{"encoder_width": 256, "adamw_lr_other_params": 0.0027, "batch_size": 128, "epochs": 36.1, "adamw_weight_decay_other_params": 0.01}
Rows from block 10 of the encoder of a small masked image model, named by matrix and row number. Rows with one number belong to one neuron. Each number is 500 + 25 x the weight over its row's rms, rounded and kept within 0 to 999. All counts start at 0. Numbers have three digits each. After the name is the row's rms in percent of the matrix's.
After each neuron's rows are labels from the 100 images, of 14976, where the neuron reaches its highest value: "peak at" is the part of the image that holds the peak; "strongest on" is what is common among them. Only what is clearly more common there than usual is listed. The data: capsule endoscopy frames (Kvasir-Capsule).
# fc1: MLP up (encoder.blocks.10.mlp.fc1.weight, 1024x256), inputs 128-255
# fc2: MLP down (encoder.blocks.10.mlp.fc2.weight, 256x1024, transposed), outputs 128-255

fc1.378 133:452527480529511522490510430492508463502498534515514481513463484536489530520484542529471494506513525496524487516485512539528521582502480467496484514478497485422479504470499520519521490513501483534491527494504462488520497516491523496512468515470574513503495521508501527506501468463498445513469516504482538535506508481484500505481484486503483494489519493519490506486480475440461471515473
fc2.378 191:522497498410491511491485530513509528505513482466465512479501504503489488492526498478503515482422509499494496487507509504510492383501492470509484487494483509537503501503517495495504493492503498482498478505502522526516510494518492751490507481491502512483511490492490505491492518509506559494506498516480467508516504513480504494503501476482512490511496493500524505496511490492516506508511
peak at: bottom right
strongest on: finding: pylorus

fc1.188 080:512476510515505506553489501533506490509468504504526489501496544535488476494417548519523537498509500512540511513486463501433512489496498518510490463500477524515510526493511521509498522482504483503499505493527484474474538485499482495475494545473464493460492499422540476493483524504487526551467513479477500488532495545487460497483481490467524576497452508482487511519494496493457486484499
fc2.188 092:501507508459492495471493497508480498506542524543479503498483510507524515505549469486494470494504496523493506466533533471552503537494508509467516535493513489538537437464466493489476505498496481512476490514498497513499507518451503501496523432526519531487545519518475484517508489496545463490503452508542535494514491505510522508521446490495514459455511479501509459478507509554495496488485
peak at: top right; top left
strongest on: finding: pylorus

fc1.26 070:479515498512525496510506514506494492503536503512525516474524528506518432502470530477466478482493465487528494492501508452462537468476479483518505464485495500524487499456518507460492517469531474535536478472551501531526495455552522516474490524483490493495514480472502507489460519451497495508441459490501507545476501482499504503503486474521504513472483518482525500464495529507470520513517
fc2.26 077:508483540522500544488490507490497499463504516531481456450488497515505570516538534471480508526439509505500498462534508551536476494517517475509445549523483470503518500511490491480510519490522527487459476495507476463514504524519499474456493529534524495532495479478522519492503510500504493495510491448485523489513481474490535508513504475473500469463498481501509489486513475501490520527509
peak at: bottom centre
strongest on: finding: pylorus; finding: blood fresh

fc1.721 063:525515478515511500511511536497526487506469499503464521506504526484503498530499523514503519508503516504490497527520513463538527482477543526493484485495449535471481463517527501504515526494493510494500475488476490499506508572530514495478460510519502528519490490515513517485504496483477461486548523474480488474551482499504457541464512507498511497480483472524489522483508540490525528519451
fc2.721 078:497490508544453488524508495530478488509473519471528496465504486519514526503510483503460482508548508474500542476485496523497506555532463510501545484484511538496536515486521499529485492483475503517481522538501474539463488499499495438536477464514499506492506516483490478515481520487493490513517483477502507550501471465511519472530487480487473485516521536472521501462489485511467487442516
peak at: bottom left; top left
strongest on: finding: pylorus

fc1.230 073:491474477529469512523465508532508524498475465490532514472490524471517476510485491505486507455511477512492496490508505487507490508509448516509515502483492489491536521538538456476486514495411526476507477532512478501504484513501474510557491451482514500506481519537473454531494533547508526510450497491486497513524486521456524450491476519512505551472501483489504477503509454480496495473526
fc2.230 089:508484561493474463446453526489503491488522508522502513520483496535515500483459498485518493519506497476508521502494517506477472502489499470483510540536499471563444515493463525552449477509564483518485493521500519496477502494524508544501491505476498502498548503479501531486483509468524517511545484499518496486520515492520488524512493507519486453509466496531472508502530505510488507521489
peak at: top left
strongest on: finding: pylorus

fc1.290 070:532510527488520499534501523555510537455537490534498515448500528499506475509480523483522494453501480526492503515493472492512498469483490513480538522482485510551505461524522506507485484490512497461499502503487496485479463466547499490514487499494497444511521510494481555492478518522515496517402513535498481521587478477506447480492472511541526520535482463521511474501492471541479506476492
fc2.290 078:509509522558502512474504519470503486532502508494521460536523510533543532514537471488504503512501513489482504520525501507501540492524481503522481535522496490529564467454480501464544511511485468497491469456514493513497496471490495474468512492524489530506521471464480518493489460502502513497575457462484504527430507462530534503516510481484495548467495511485489519457482514456494477500480
peak at: bottom left
strongest on: finding: ileocecal valve

fc1.687 068:508500566498496492469494515534504539490515494522544521495481512506515488554457539490540507496505458500491493458517490512487529493510487533526491519517465511527502503527486496518451494533484521496468506466488470495543518480502540504493462502446523509510481460532547485526494510446510468552487507499498514462506530498462520529484519526494508480551463493462501485486497459538492516479462
fc2.687 087:519487403493485488542497501485486477534507503501494498486542457472499488468514492552478490461520510475505514530486484517548463535507491476502493482511564485466472556472511491508529502479498508502514487472522518474501457529541490470506497517511476467477491517501454562512548495528517486466461531531499522525506492519490480491511496493534518500457502501461512517500498503519512496490519
peak at: bottom left
strongest on: finding: pylorus

fc1.103 075:463518463542475515538449486489475477518502512516476468490514486482458540481517510522502497465518519501518508521514461467500501502497474458488506487492465468501501521509500485482554497495478487491522496510504493465486476491510516473562491517464495493527467506544525504490501541488496505477499466506477510502583497528542470518508524501534468505494484505502496527434501470516475483471502
fc2.103 087:456483574557501500439481497527504515499496478472517487544466507507512461484506473485475516523509506474497511490478516535495506450500512513504494547490519520537466442500500539535448494489506513533488534500516497474471511503489516495450518507513541506504548483493499525496485532485482513546506499495497481525406469499508539500508479496498496501501514488521489472563486553447482491513494
peak at: top left
strongest on: finding: reduced mucosal view

fc1.336 073:503521468546518516537460488518452493479504537491442485508487491513478495501492493481538515495521523481483504574512472546504498507481518494544501506467501525555419515495477526510457478516536472555510474522510475508496502506524496507480494468499550479485517478510491526512534566481479536539516502524478512469512509510520480505479543494509494517446533543500519453515505469469508489502492
fc2.336 089:470506522553458502451525492462529487517502489532549504532471505506504536500487494483489510529512479491527503465491526475508518548505511532504491490462474457471543447520519499513486482502517462522540502477500486503495489512467493426496520489524443517520531531483516462510506504524524433496461479492497508498493499524491528498517460501499508482520512491526521499488501566561501492501534
peak at: top left
strongest on: finding: pylorus

fc1.708 070:444474486517498462494510521570507506485477513527471537471514445526485508534504485510509537474536446497494499558543520516477453499484473501502527505501546482521458494507514488480524472510528480534512544500492491477483485520508468527492512508486475535472508555504471487551479504515495472461532492455515511520488514446513507493496499513504504529502543504479488526505522479471515494539550
fc2.708 086:499492497556494508445495525480534480471475474527528485542496537504509492503508532501498488545476555486500508481469500508515544469473512469505462494494466511505479524509526509536449506502519519475492506487509478516529499459517525472502509550537523472503472431490548486496528462507497511486488529520479479490495511460499518504502501507518492498506481510507464489510490481425471466501464
peak at: top left
strongest on: finding: pylorus

fc1.683 067:480524477543513500490503483502515453515491530555466503510484458510433499523503481515518458480501503487510470504494500487476539509497535476511515534474470466496478472458495527477495488513544475481501515492501439476435505534504506507561499520490523515499474537454463480480485472475539492492541514477518504491481470490488521504518508524448505501513531497503489533498513495492502485526501
fc2.683 076:465466500480533498442509496489478521437508499480491514497509475500498492496470534470511507507450505506554502460491494513532483478495495490460472521503430467524524510547515519495476531479477476522493491515495491510540554486515486547471495464517515488496515504513550485514485497475498502514437481464497498494534560488494507501453510496521516465496450492515496501509525471484462511489499
peak at: top left
strongest on: finding: pylorus

fc1.458 083:554519489507504533520499469472528486473528494517497502476493519517483458518561534513497491531514525471520462515493515478509519527495486495520472498522508532520462479524546509501528481485483474465463529490479513469510515477518487529543481526474513494493513496532486507496458515481471491540494478523506504509547532509547481551520490502516496470542522490506462515511494510441454482518487
fc2.458 099:470508477501520479465469514512486529490462513506528510461474483486495519506456506495507521528510483537509543474517497496461509467540486470512520510476474474491538489497516488460469490513513471530554469524501484517522529503515513526471468478530505512499523506485516486496499508487486524477519508482467495515472451501457537472481486443467515473507491493483540501470499514557569521498538
peak at: top left
strongest on: finding: pylorus

fc1.671 154:458505466496500535510426463495457513460519477495532520489474475517493484490484498506455499513510501518517509545534497483546495546476488512513498514491465523474473520502476474493515467552475511524484475493511505524521560460479492496484552532518547470519457495525521496496463525477483482515486475510485511468521556452546509497473452504487488490509482521464514473503485433503445481477525
fc2.671 141:531514510486484533497483543513526501518515492487494493522512506504506520515548517473508521486434521503462473458492489524478509395506507483526490488487495496534502489478526504500508503489507482489536491500503515501489478502521509689485468491498513517489526489491470532502521501513498550507497529489492481522488453547452491485509521455499494511499511462528496509506512533439508517518491
peak at: bottom right
strongest on: finding: pylorus

fc1.437 066:496520533538465519506485512520463476505485501497508487489501463493428491455443515521500481507508549513486475535538511458502513558547496473516528484477503509540502458489485518493480501526468475523526514492502532498533482491489508487524508525510545529572485493504517498512517456506522494486503486477506540510480531503524501546515491514472494502492488513512526517493479453478458489529497
fc2.437 096:468477459483511500500529483499537515493494494501488502505478476483537509528532480490465484489498486435545516458460461541489493427483481499493493525486504475497495500539542509507523519488498473514515523502526495482508533518543487506469491456468487495500506526508518501489517512481476498528485491478516465503514512529451492502497514487537489469519490502494502525520531532572518510444538
peak at: top centre
strongest on: finding: ileocecal valve

fc1.516 057:471478471515481499472513537506480509566551480521454546461475509480518463480502429453536511489519494467488510498526523462555523480485535503512484533483479499477550448493515484542484506520509554474477485483497493485494505478510480495461515504468477500509496516520505530462556491484499498517534505527530493479486473427460477486490459503506507463513494485489503507481495510475523515490470
fc2.516 072:514508510529500508521504540486536467477482520482519461501551478505470489501499502538493479486431539468500486500501534501526516493480483451460454524539497475542482523484472485475479506491462500486501496455512498527466496529481496519519459484514532503487515470517496500499472519493443521514482463503507519509494518470504509468501476477444509497458469495503492485479471503487485505486481
peak at: bottom centre
strongest on: finding: pylorus; finding: blood fresh

fc1.703 060:509534487507478501493538537446453558523488502507524476491457538497512469540498522490515520541476498550542462433485515484522512452477503500487521513516506517509539508499525521527526505501541542548469478488505545527526484499515486494474493509524473500497478502460515518512505505489534517522495462488509481498448516514493492495506519495507460484486467492488507552492510495515482473509493
fc2.703 078:497447560502500511533528477529476482485534497521467494519563538480514509500504480522467447471541485470513524503500530481478481562516511517503528493499527538491506499492501504540481513480488506507472515489511480483452489513476486426519503503507503509496469530502459515499498508496494512508499499528518527484557477485540522533519477525507495493463515502487519500534507434531480462488513
peak at: bottom centre
strongest on: finding: blood fresh

fc1.545 066:495513503533494490524529511504485465513516512539494474488492520468457495547529500492503475512513516528485473531530534524486505502497526513518504531496481481473522511540534479526545463472544452497490514472497522453543487520479491501489464479548480467507466529465475535516529504488536480497500520497503500525495498475500480458535506509479483523514490488514515521477510480459508517508461
fc2.545 081:536523507524531492479448508510525530446517513501507528481510485508523494505489509506487511535482504491527515482500520472524479499513475489481510552506467506555498513492505479474429475520499496495525455549519489490469518492488511505501465518521531520506556480505529461477496548462525527502478473480522540502488484473521495499504445498533526477502456529484490465458500527561483503496504
peak at: top left
strongest on: finding: pylorus

fc1.367 080:525483575490517517476466527513529494536491496485542484468521534494487469551541512495488478513513496533495534470502518528533500511502486493515514521542479536471473459487515513526520523502502541476505491483494509530501476513474563477510518536501473497516491501518514515479517450521497449476476534485535516492552511479497524497499495516493483481488503492492516566460482476506497496544475
fc2.367 094:510513404515482500536522442502467511491472532514478504531512466491503512461488481520484495486499507476526499539491486525485470498540521502516530527491550493510517504477532479507503512482489505520476506516464493520497481524558482481499496473495552489522498536481503506521521520470497529506512472508482502520477481521489505512508522476503483491530482512515497528529486528547490486480544
peak at: bottom left
strongest on: finding: pylorus

fc1.120 092:506498500490483521544486481546444510540499514502494457495541519505506504494526508507514451459497504548488480502503528477496497497502527530525480523507528504539479522467495524509549453476554467492498479502489496539484502492497496514459445520477463517503484463503515479487506555466507453501533508504487495485465512478518502527487497509539507463517495539491523493492528494524522488542535
fc2.120 114:486489509566468465456464481481493495494516518544495529579464479510477517488490512513470538493480491480500509506488498557522508572511504500486535534496472510467504479517501497507469516485486527504483506499481512468507485505490498472525560482564537473494507524490486518520503484521532482506445509470509473502501489517488520464505514470508485516497502458519492515534492502461468515539473
peak at: bottom left
strongest on: finding: pylorus

fc1.627 079:525512524492490481549486537491518497497491524506529466518499472457487500531506474518508477488495502483523521506469493488543493494500525477512480510484483512508495482469467521466522505468507486477517457507492494468480501512492502501469478509471475463515442474480446527485535507488493459539506505505471465471502496510517543479492511510513508492541535553506508507528516510526532501501507
fc2.627 102:475478492594469489450488479493469493503486475533508510520496500527506531471480518484475517520516496504494487493508505518482527599472482543493535515496470541479512465522520526561466505490485519516473511503495499521484506494498520426531525480550505518492557525470521472505470511490516482512471504453503497508491488493497488490481493463503480495498492482530483504470502506435456488527490
peak at: bottom left
strongest on: finding: pylorus

fc1.301 066:555481533492480512519502522475508485510521480513478480531508500507504493499472534481510486458482486517505530530519523480466490453494523460516502491490474516522500508518495560529495518468524502536509466476506457522528520466514516525445510513523509452475494461488521500487510512470517456527522524479514466468490533523484484494481526481472469454535526503506452497518537526497487477493490
fc2.301 086:502541443574506491523533500515482510499477527527564497467507513507487520505499541504453492537503465479512472512495486496533525606536484501510490479464491509437539514472499469504496471469482489516511503511474496464470511533504488371524499517537459502477502538489494504506501510503528478468470455498493527527482455489512502480492512488529518528473497507464522519452523513554504493503498
peak at: bottom left
strongest on: finding: pylorus

fc1.321 071:483522505522474499526491517497488536479488466522502551526509489442478468518494457489515549506534535546498465503558513512482473509512485458543531457530511467502476504519532530548522486471514514485492545494481530494500546501501495506492542471522534481503485467530491543473479548497476521485499498502511459501574521514498455549513554494501458508529508478506488503505531486499478508498496
fc2.321 080:462527485470522522507469530530516474496491523499521501496508515500569500534511528501485507542509492464523529512463491468505477483500485496489477483455496528523503475494508495504463483502483477553535470496513507455478458506525505473509452519493469530508525507503521514531543493496536435527512471488497524515443460469494507499520473521541536493494494551476510515498475532569527511465520
peak at: top left
strongest on: finding: pylorus

fc1.462 067:509507521528531498461524535508480537475506482501487516557514430491509503475511451496507472490509480504460539470491526470508457521500494538546510487510517454525459501461462492509491495471482511499504493536522496508459534537504489491557516486451525498538506460478479510530474516509494510515504525482542479520516520527473539479516503499517499522465508528501525497538489543531524484513529
fc2.462 084:466487461528510503534488506525519463497497490509533477439532488507491474509459540502513489492493491486584498513470438495515494508495524467489491517484526526499510543509518509480526522507520504507525489498504499490494468496535493444484533542509453471502455497517524521503534502475510489497433463520516519465514508448501488495482537514478504498523490540499460499498537470566487502488486
peak at: top left
strongest on: finding: pylorus

fc1.720 071:454555488504488522527497516509575508524545523512526448490528478537470518516521492482474478510530462510519499505518490519565542468478505536511536554500488474471480534533519537511516511472521506456493508480512505493542419511500514512484522445478495479546506499483522481509497494486473495522501479495539486544483517500530463534480510495506485470520530520482482547492515491512495508505511
fc2.720 079:525455452508509526464488486489487472492479508529483560537484493485546481507499512547496507501544529506494485500484521513492472459517522489483473498542516511490496487484507505521470493508491513485490494480549487518464500479518483496500463522525534482489475473514475529526483473501495470509506555512489516474537518506471499490517501508542485504493474473512465491536501434437493476463465
peak at: bottom centre
strongest on: finding: blood fresh