Weights of a small masked image model: 11.2M parameters, decoder layers 2.
Rows from block 5 of the encoder of a small masked image model, named by matrix and row number. Rows with one number belong to one neuron. Each number is 500 + 25 x the weight over its row's rms, rounded and kept within 0 to 999. All counts start at 0. Numbers have three digits each. After the name is the row's rms in percent of the matrix's.
Before each neuron's rows are labels from the 100 images, of 14976, where the neuron reaches its highest value: "responds to" is what is common among them. Only what is clearly more common there than usual is listed. The data: capsule endoscopy frames (Kvasir-Capsule).
# fc1: MLP up (encoder.blocks.5.mlp.fc1.weight, 1024x256), inputs 0-85
# fc2: MLP down (encoder.blocks.5.mlp.fc2.weight, 256x1024, transposed), outputs 0-85

responds to: finding: blood fresh; finding: pylorus
fc1.554 061:508486466475490505506481493501537496494492506465510472504485473531474480494540501566499487526491501515482494511528502516476479498489524493513530551482517500459508450506506524532513544508537461453500536517490509491466574478516487527478458446519500510522488512
fc2.554 083:514524522553488490507514505495458482514471492480465539500499469536500493498480487486517489479527519494508498487464500517488477497498478498520514493524453507559456544508508513496481455542475530523512450541472494506497478526470520446519541511482493495492522486

responds to: finding: foreign body
fc1.577 147:515511457478499522477505469515490495474497482476520505530505507520494416521512526497483494450481514497524486512574471486491478506538534501537476484501448457538549447449458519507504522478494455495487553485517491480510514520490534503501509543527504472522511530
fc2.577 128:501501486519518476506480519508524496455474493515490515503567516531492499448519493491499500504489515507491481494452516515502533507494484515498515495502507516482488490501503497484510492508486506496501486509445531508465523485486463495482484499484470524524487470

responds to: finding: blood fresh
fc1.178 052:510471514518498529525499541490534472449514501501481455503492516523485470488464551515523479482515522473480508488497507536476481496497495539511533483521511514518493500524479481499520514481457524528557530460501485509525515488503533545507501472496468447522510495
fc2.178 072:529510488523539511503528499467467478541478522502513535510493497521513514457548466492505522503522457551482548501454506455493508481479529454504480497487491508494511515475544489564465504507510491496481485498509461474496507523501499500546471500489534498521488476

responds to: finding: blood fresh
fc1.321 054:534515504486499510540447515502506481494506483477482493504501469507543497456459495499496510525521477542481538499527516530494510509465503471493530525485503515457513483527532528521531533510497545523530487489470487500517473515496508452491477504529517508499470549
fc2.321 073:494485521530489454519532504510511498511499541549533526502499503510482505526538479511519461458521506496517501524512505448509452485510471555513441496522497471510521478437473454495452469488518480492488496527508512496494510477475487556537507456476499503539539480

responds to: finding: reduced mucosal view; finding: ileocecal valve
fc1.659 102:495571476494498462542519491486473514510513498498500523491492522465461443556498489490503463477464522494534471524512479494492501482516482489583512487518474519524466501509508538474519437459478508515511524436526524466496492476509499498529510495471517492483518512
fc2.659 115:525462504532530515474483491502523528493499524508487511510530482512529515429486490485469500535509499499501523493492526521507477513509486482473485512491486462483493526485505491491501516528495497496496488519453495524497491491486511473499519516506492526502487482

responds to: finding: ileocecal valve
fc1.492 158:496482501488490519509481519457512488514520459444542520462505501499489444527473485490507485523521466536541506472530500492525411509480522478473486487549517488454510474482503484485506476517486480533503478478520498520500528507519482480522499508541502521447503519
fc2.492 146:484449517560507491474537499469515480491473514535499502546522470553498521456519470508482468513509508511499511516493488505478513497515515510509514518455522512535504502452507484518473527498523499470495477507470549513530484495507468490517490486489490510482512440

responds to: finding: ulcer
fc1.766 130:507553517536472491487505515568482528500492502536502565498473497517469524515493517533506477504497518506477493518413515472487540476528492506478522506469535519532519538505542502497474509491511552485513488526501492522495496537470509511519522491485490496494527472
fc2.766 112:511463469442528520556504473439517482503514489504465431503508527469513504477487510538483540523523532493526490466533502520561470526498512506502497480526491513493485485503496511487511469505482472512485481495539475485492490489530514471475487515518527513493467523

responds to: finding: ileocecal valve
fc1.760 137:534597480525479505508513510534474533502466519468500563504455500499446522504496497478508498483458545510496460501483492515504540459556506494506498482467473548477497508490499536509509475435513490484498531503507494538509479493518480517521498493487522482520521518
fc2.760 136:489418494459552500516510491459508493508499496561454453490551510473527476499514514522481504538524475494526489513487535506528491528466516506509482475531505482522466511516483514470498505517494521476502477505495471491473496499489507475438529524509503515488486510

responds to: finding: blood fresh
fc1.101 048:530478490490486533510478458481534511488544487480526490500474526495494477474553503524459493473509495458466496529525488486520519486497532499535550520482523513509486494470480491530510498509522506497516523480522431511469491533484554548507539447514485482482511490
fc2.101 067:525528521521524471543477537524451460534434533469470500484508465519470546518525456506538499510511492544509538472500491531471426508495492481510481505531461487492481518500530555507497498536489472473530474533506525476512505518527472484508474496460500463482528485

responds to: finding: foreign body; finding: pylorus
fc1.206 173:528508502518516496519492496475502478460515454494483488487506512510533496523524463522526525490485542465511503501538512513500489511516538475511456445554494434513475530474522539488472492461474486509520516453532492492486474502462499481495517494511543525509463510
fc2.206 155:459506520536454484465515468501532501505535529437549502475540480499489520503516486525454462544496539495510545530486490473503519519466503510464509527530462472478512522496472517489482509516532530508549516515484522448519539504506468473508527487478471513464482473

responds to: finding: blood fresh
fc1.759 056:492506511503490501531467491479533524505488502500506525502545525516498560473499455510500502504490516530514504485522505536546488502506439472460464465497484526492512515490528468471504558529494510580512497507516504482502502512512511510536518498479506513457502510
fc2.759 077:508513496498520491495522527491507472475498511465489503491451468508490435526528484509512496485506494498482508515507488488482505522494523571563517504460554489522485454530445552506542485467501532492518479511485488491525511485470488466476532477540505492500532491

responds to: finding: ileocecal valve
fc1.413 133:515511499512485482545524521486499468503538487508461538502506524539480498513470491477551481501509468540474533476482549530474503486473524499460540513516530490469456523500534495538501517506489549498473514495536520529455492495493491514510519482522507493475517498
fc2.413 129:477494497517489510479514460516499535495464515486508483495492484450526473469525489495460501514507514542508484488514488520491488493512505480501514487483468479490509516481462486487500474525501495500515475499504506492545511493498521468493511503497499491502489513

responds to: finding: blood fresh; finding: ileocecal valve
fc1.450 169:516509462517534489521460533481560510489486489486479526480476518531489495476502527513503483455508459492523493519524490503504504540508528505522537477496487494502493492510496523469483481472498454488477505524488539512496505538492511481481523508450485495510524482
fc2.450 152:502500523484473470513531531451481504492475522510478515487517496470520469507500485512461523511508524506494529487527487469557508493485491489480487524448515463493481521512493496495511547488510527505489516512493499505421487491461471542526489481502510474490500501

responds to: finding: ileocecal valve
fc1.248 222:461470520537509519458535508498489555546499521495476484535517485498538472465468518483550525526473482503525530490496505545516481495529507485473502490479525501517517471517467486475495500499499536503499519475538518502451514537506468474516479507531477494498539472
fc2.248 117:489561512467463481547497527531510500478515524519543498479500484521508518447514469513474498531503526470496475489476506467451480520499501501469513519502491492499464512494508479450485514516484480539482517462500496553523498505484515495479507475513516547494467486

responds to: finding: pylorus
fc1.658 061:518493484489496479516505471525502516535506484481495486511512514494511488536482493495488503518462486498532514513501520483546461522543501516497542479468473526495496494471509501543480530526498495490446496497508484509511497517500499507456440465530509504503521491
fc2.658 085:474456523541536520517484486478480525457470496541481493437508522514502507487508503480522497486516497531475484475495495537470497504477468476557499495518514473475544529558494508489520481481511493479533487513491528474482515477514517478501547509504506519508501499

responds to: finding: blood fresh
fc1.602 051:496526531499469504572508500478529490500507467531498495484478503531456492471518536495494476526533545548469488550514503494457513556513504475527514481505519491494504532535504527542503521518549511536514504511495493490481522504501479503517571485513486463498529524
fc2.602 070:486508506474507508495496509497521531537481515480486493507540517500503489501522461530489507499516505467520554492549507537534498442531508474496543505506488492491489501487489488491508499483488498495479484487497495510532475528523510474487463517513517544522542487

responds to: finding: blood fresh
fc1.102 130:515529493529456479510522520525493505530469520519494555551469474535490518498493506456525512488493500489454494483443527535493520472465497494486522535498514510484505513536519509538532482474515538507498532501497485539483479490515443511473514484494514542510512490
fc2.102 126:484483493501542507499521452508483494501489500475518439478499481451506519496495488530503506531510476528502490503475473502532476505493493493519499466493487487513499513478475524489479478485468481510505482527470501467535510522481550499509535516523484475514460515

responds to: finding: blood fresh
fc1.445 192:500541518514447514477498487483493503546456508539531491485499542475564504494494487539491489508488470512503481479516515518523500484446494507539511496463475516547503506491447519510549503497521511510495495479467484489538447465514478517528523484473504504498489505
fc2.445 150:504473476504491517465539504504504470514474516503463543512511524485535498494521503559470502477501484474482501515511488505506435490501527524512488525510498499519498442491483484495482503541537500532452484496488501501519497468496470467507516512553533480467491506

responds to: finding: reduced mucosal view
fc1.576 103:475549482468486514522499541506527492508506504523495509454495525491474527518491526499492475541527521496522466512487508483555518468525502536522514492501498524507486549485565531437474529508462481527513466580518530523506474509468512509536525512501516469498511493
fc2.576 107:528477535495511518498464467493487531484502473475478485493499500520501469449485487470480502464475470497495519498522490512489482520501500479482518506499505488470519479503452486551495487507515526488488513456480476509495505530516501476500491501498505510501500486

responds to: finding: reduced mucosal view
fc1.604 128:495589491533447490554491510476507517509485506496480577485499488508465541530479503492480505480494545492489471494480517486532578435505513507510487495483488535477476538494526505456465508494483487524527516525533516524506485508506509483510505512465502505492489484
fc2.604 112:522436480444580529500492460527503518481496503525512467488523497511552505447495450524523496529505488526488501526554509501523433547492512488497523485512518477500499497518451510520542484504523525479471490498478466492486477503471507503492504491530509488490505529

responds to: finding: foreign body
fc1.179 054:526482468485511501471485483517566527443477486527517529504509497556529498515483471539514471490522492551483499510483534488477522536469495526502524478505540508492535489529532567454497472490490504490503474525543503507516518508511477480538477522507535516512471482
fc2.179 079:470499542527467523527491483496443504538499471478457492520488492493477483459494534492458506534455499464495473522543499522532479508531460494532484486494475488482452509506508487502470544535462496519519504482462516505508517467515533497471497480492472486520516511

responds to: finding: ileocecal valve
fc1.528 061:494476475513476526519484481527552498479506548513538448495504516497526488505513466496468477525559498488468521486516489461518510495502525459504520531504518481502511509518519512526524514490509503507504525528522546505487445524529467512469511531497524489470494505
fc2.528 085:510477498501494499511495530491476512500517470492488520478521485513480489471506550481537509479507515480507487511496485555507464480460479561498504507499519496493446483520507498500462550470500486542511495471459472443539522449480496472508473481548485509501508488

responds to: finding: blood fresh
fc1.761 052:492474508516526495492525521494483509475508479530498499484503440493467502541519533517500519498517469527471550501538532506500546513444494506495496474528479519495501508499531519560535503511521513504562485447494514482534481493478521451504509512534518488505513543
fc2.761 075:479513513479457493510524478489544514550521504443536476507490556499523507457495475522489490498521499499546480560488539491489477466550484445557484531468510477491486464541472463488468493492504478504465540517497506531512517533536495530479497492471482526499477460

responds to: finding: blood fresh; finding: ileocecal valve
fc1.750 169:484478461481529527543511542512483505468482504477520473470496477512489507518445497482522467527519450494442520497489518487481510517529521515520486484547488506466501482484488479499506496551505476496518488502534508530508453541484483496556504501484503489489535473
fc2.750 113:533470493521479487504472487494504491498519514494464507475485505483487477498515527468478512478533505502532545479509496526485537484492492503532482479500505532503480503494512483478515534497512469478513506492502512468505507466528495468519546446456490475510500572

responds to: finding: ileocecal valve
fc1.718 050:540532549478487443455467470504487543494508424501498490527496521524523552506448516507517514492489495524505508506506540490510464507497526480498521476516477498460504519480511527464497541529535514521501500497495493506463569534505522494561476495456486530502522466
fc2.718 069:503476487542523521513543527511542465530433537480498503501502497515468490502478477502462489504482496511493471501493473533482497474531473490514484492487514498509495497532476521521492483470480524502487481498530526489506505491486525455461513538513488509494482553

responds to: finding: ileocecal valve
fc1.619 062:546503549517486461511428500487463500504491482496451513496481489528487483508525502518499482503482498521496500528523536513503491458527498516511483485478486536485502481491526488516519521512542512512477494480536477501500552483536496511488498509509478489513551517
fc2.619 082:470462512483504538464545527502518508498463538476542517511537541520488531485473511510546553526511517515516540475459495500480539549500479491463509521519505463490543513537488518499469477491474479504504484540489503507480477518487532478502499466481505487520486480

responds to: finding: blood fresh
fc1.190 051:509496481502454514508552507498484485501519490470503485481513482480502522487503526508539504513539502452469506463493580497507481522536503519476476489527499506515472508507499510499522515489519504533523513468480543506535513495486499480465499440533470496524554532
fc2.190 068:537438520551540509530518495461485499474475493507515518478513533487492475467502468472476514475548476530514539478501483535499512492449530451542548500537489514481517494478479497550497467505516492475523505505525497486510487538525486481516522554510530532487503446

responds to: finding: blood fresh
fc1.523 057:458500509513513523514465511528518472514486462491501486503531538502485522469500504523511496525506499480532448459518500521520473522491492495476460495477467510501504521523514526417461537543495486527468500523497478498472521463481505477531460508530478551520514516
fc2.523 072:538475528474502505488508496470492527476462523485501517502518437502514459535504474466465530424499535533478526493520527513492502536501502497514493480524556481505478503472478497530555484463510529504515509490459497486531481534508486529472522472509496538486499514

responds to: finding: angiectasia
fc1.95 169:513496487512533504502458487459498465490527500481464529524507495534528484514544445433479523483506522468546521472507453506490472479503554479536477522528527485513493508520462472470440505476465507508524499485555497517527492496514522501504521514451525507457470487
fc2.95 155:489522496509448498471527481545523518515503489470532468502519531491492469483500510500509492535527495524430532498535549522537501538449490494486529501527449479483461546505515491521525495490555535550524470519485488521507538493459488490487535448502476525496475522

responds to: finding: reduced mucosal view
fc1.303 111:481539510489472474518493558485505488547495467501472503473499527479500533544482517491531486527542510473522493475461478478549528442504468533487514545490523518492463546487562523408478528507470506538518479570562523547519490495471490501505507497501501479502518512
fc2.303 116:523469518510512535491492460512504510480504507501517502506494499509510475431476491493459500492487482517483513522532511514478465548512522473508498475503484495486515502488453480570521493522516499499499506465460476505490482519513530489496517505481514516507486463

responds to: finding: ulcer
fc1.583 146:476511474514458481548538528495482515491492473550514467480483503523472501529508509492567472532534443534466554465457527472430562524520443528484511529482543481540487501498529485502476511512506507535506492525523515491456494477461514542535504525510505518484522486
fc2.583 127:516515532500463479473501493497496474503509523483480526497489482481514486476461500472428524537494510480524468520549471507522498486527503488494507505500486502481483492515501476519510527500510514466499494497497503511518526515530505461515515503468499499512500513

responds to: finding: pylorus
fc1.323 175:501516446505488485484481472510478492477533495552517489510521477451551503512493499523496509475483504500472523536538458511519474509479494516485500454520464484500504531534515525498526518525477528501505496493478496535504453494507518482500481496491477549495471446
fc2.323 168:495493482463532526468484492486475515499509507501522556503472506511575511464499497484468469497516494497514504549539522506510531533494501516477477487487507533525504505531486489552477483531501456497528517454477484554483527462536504489483536506520492514506516518

responds to: finding: blood fresh
fc1.693 183:496513498525522471500463508488522490505513438518484495477534534492516504502495494501519508503487501475519486490542512470503495517502495505515503471533511471524480524480525519459528494481502510499549511492512451457510526521489482492487531495484495505477500505
fc2.693 167:498505520494493511483540466513514501506516506473511545453468475481488480464510520493466505512486517492490539526511473477474502545457514492473478535531483493464516488512502487507505518484532485495520480541499552476526545520479496533533530437460512496489498502

responds to: finding: foreign body; finding: blood fresh
fc1.398 172:511508522454469500465464491518468475540510479521489506527484483482554507471477494529500545541512499474475516534515495485457465555506447529520531534511517508526521482519490526563486496507522467484495465483505465492489482480506539528514457517507521477502492515
fc2.398 153:478475499558520521525486516493472463508495497491505493466489535449479500496500504514499484484526501559539487485508468472496520486503468485470518486503481478513488525514479462550526502516455476516511538450526508540497465486534497470492508520508472523489494463

responds to: finding: pylorus
fc1.524 084:530528497476513475517552524502462508511540525521475485504493511492530489555500517515576481488542481493477517508467483477507505462481483517521528526519552458512490498508575517492461497510476540538510486488503534483504491441462488560560474507488509513488498519
fc2.524 106:500493543507479506515490487502518510502497489502516521486501472481498488451481493460441501509495505520502476490537490520500510525526501469498515501484444515507484504484468489516513478499513480491487516497496500515518503519540512461490527495496476485526496490

responds to: finding: foreign body
fc1.615 121:514484480465505498483510463471501507463488490487535484476487521492499412554521531519482483464484506491556511524586523478508449479511538483543466482490450475483524445484457545505497485477478494469456500505538492499507538499529511510494495524508513462512511536
fc2.615 123:482484500517500487477475515523525517499509512511466497524546496545502524426505499473487500524500519507482507490436495551493513525486475512492533506515507502503517537497540479482488504512501486504532493511438499478504504486479484476505483479498490532501498466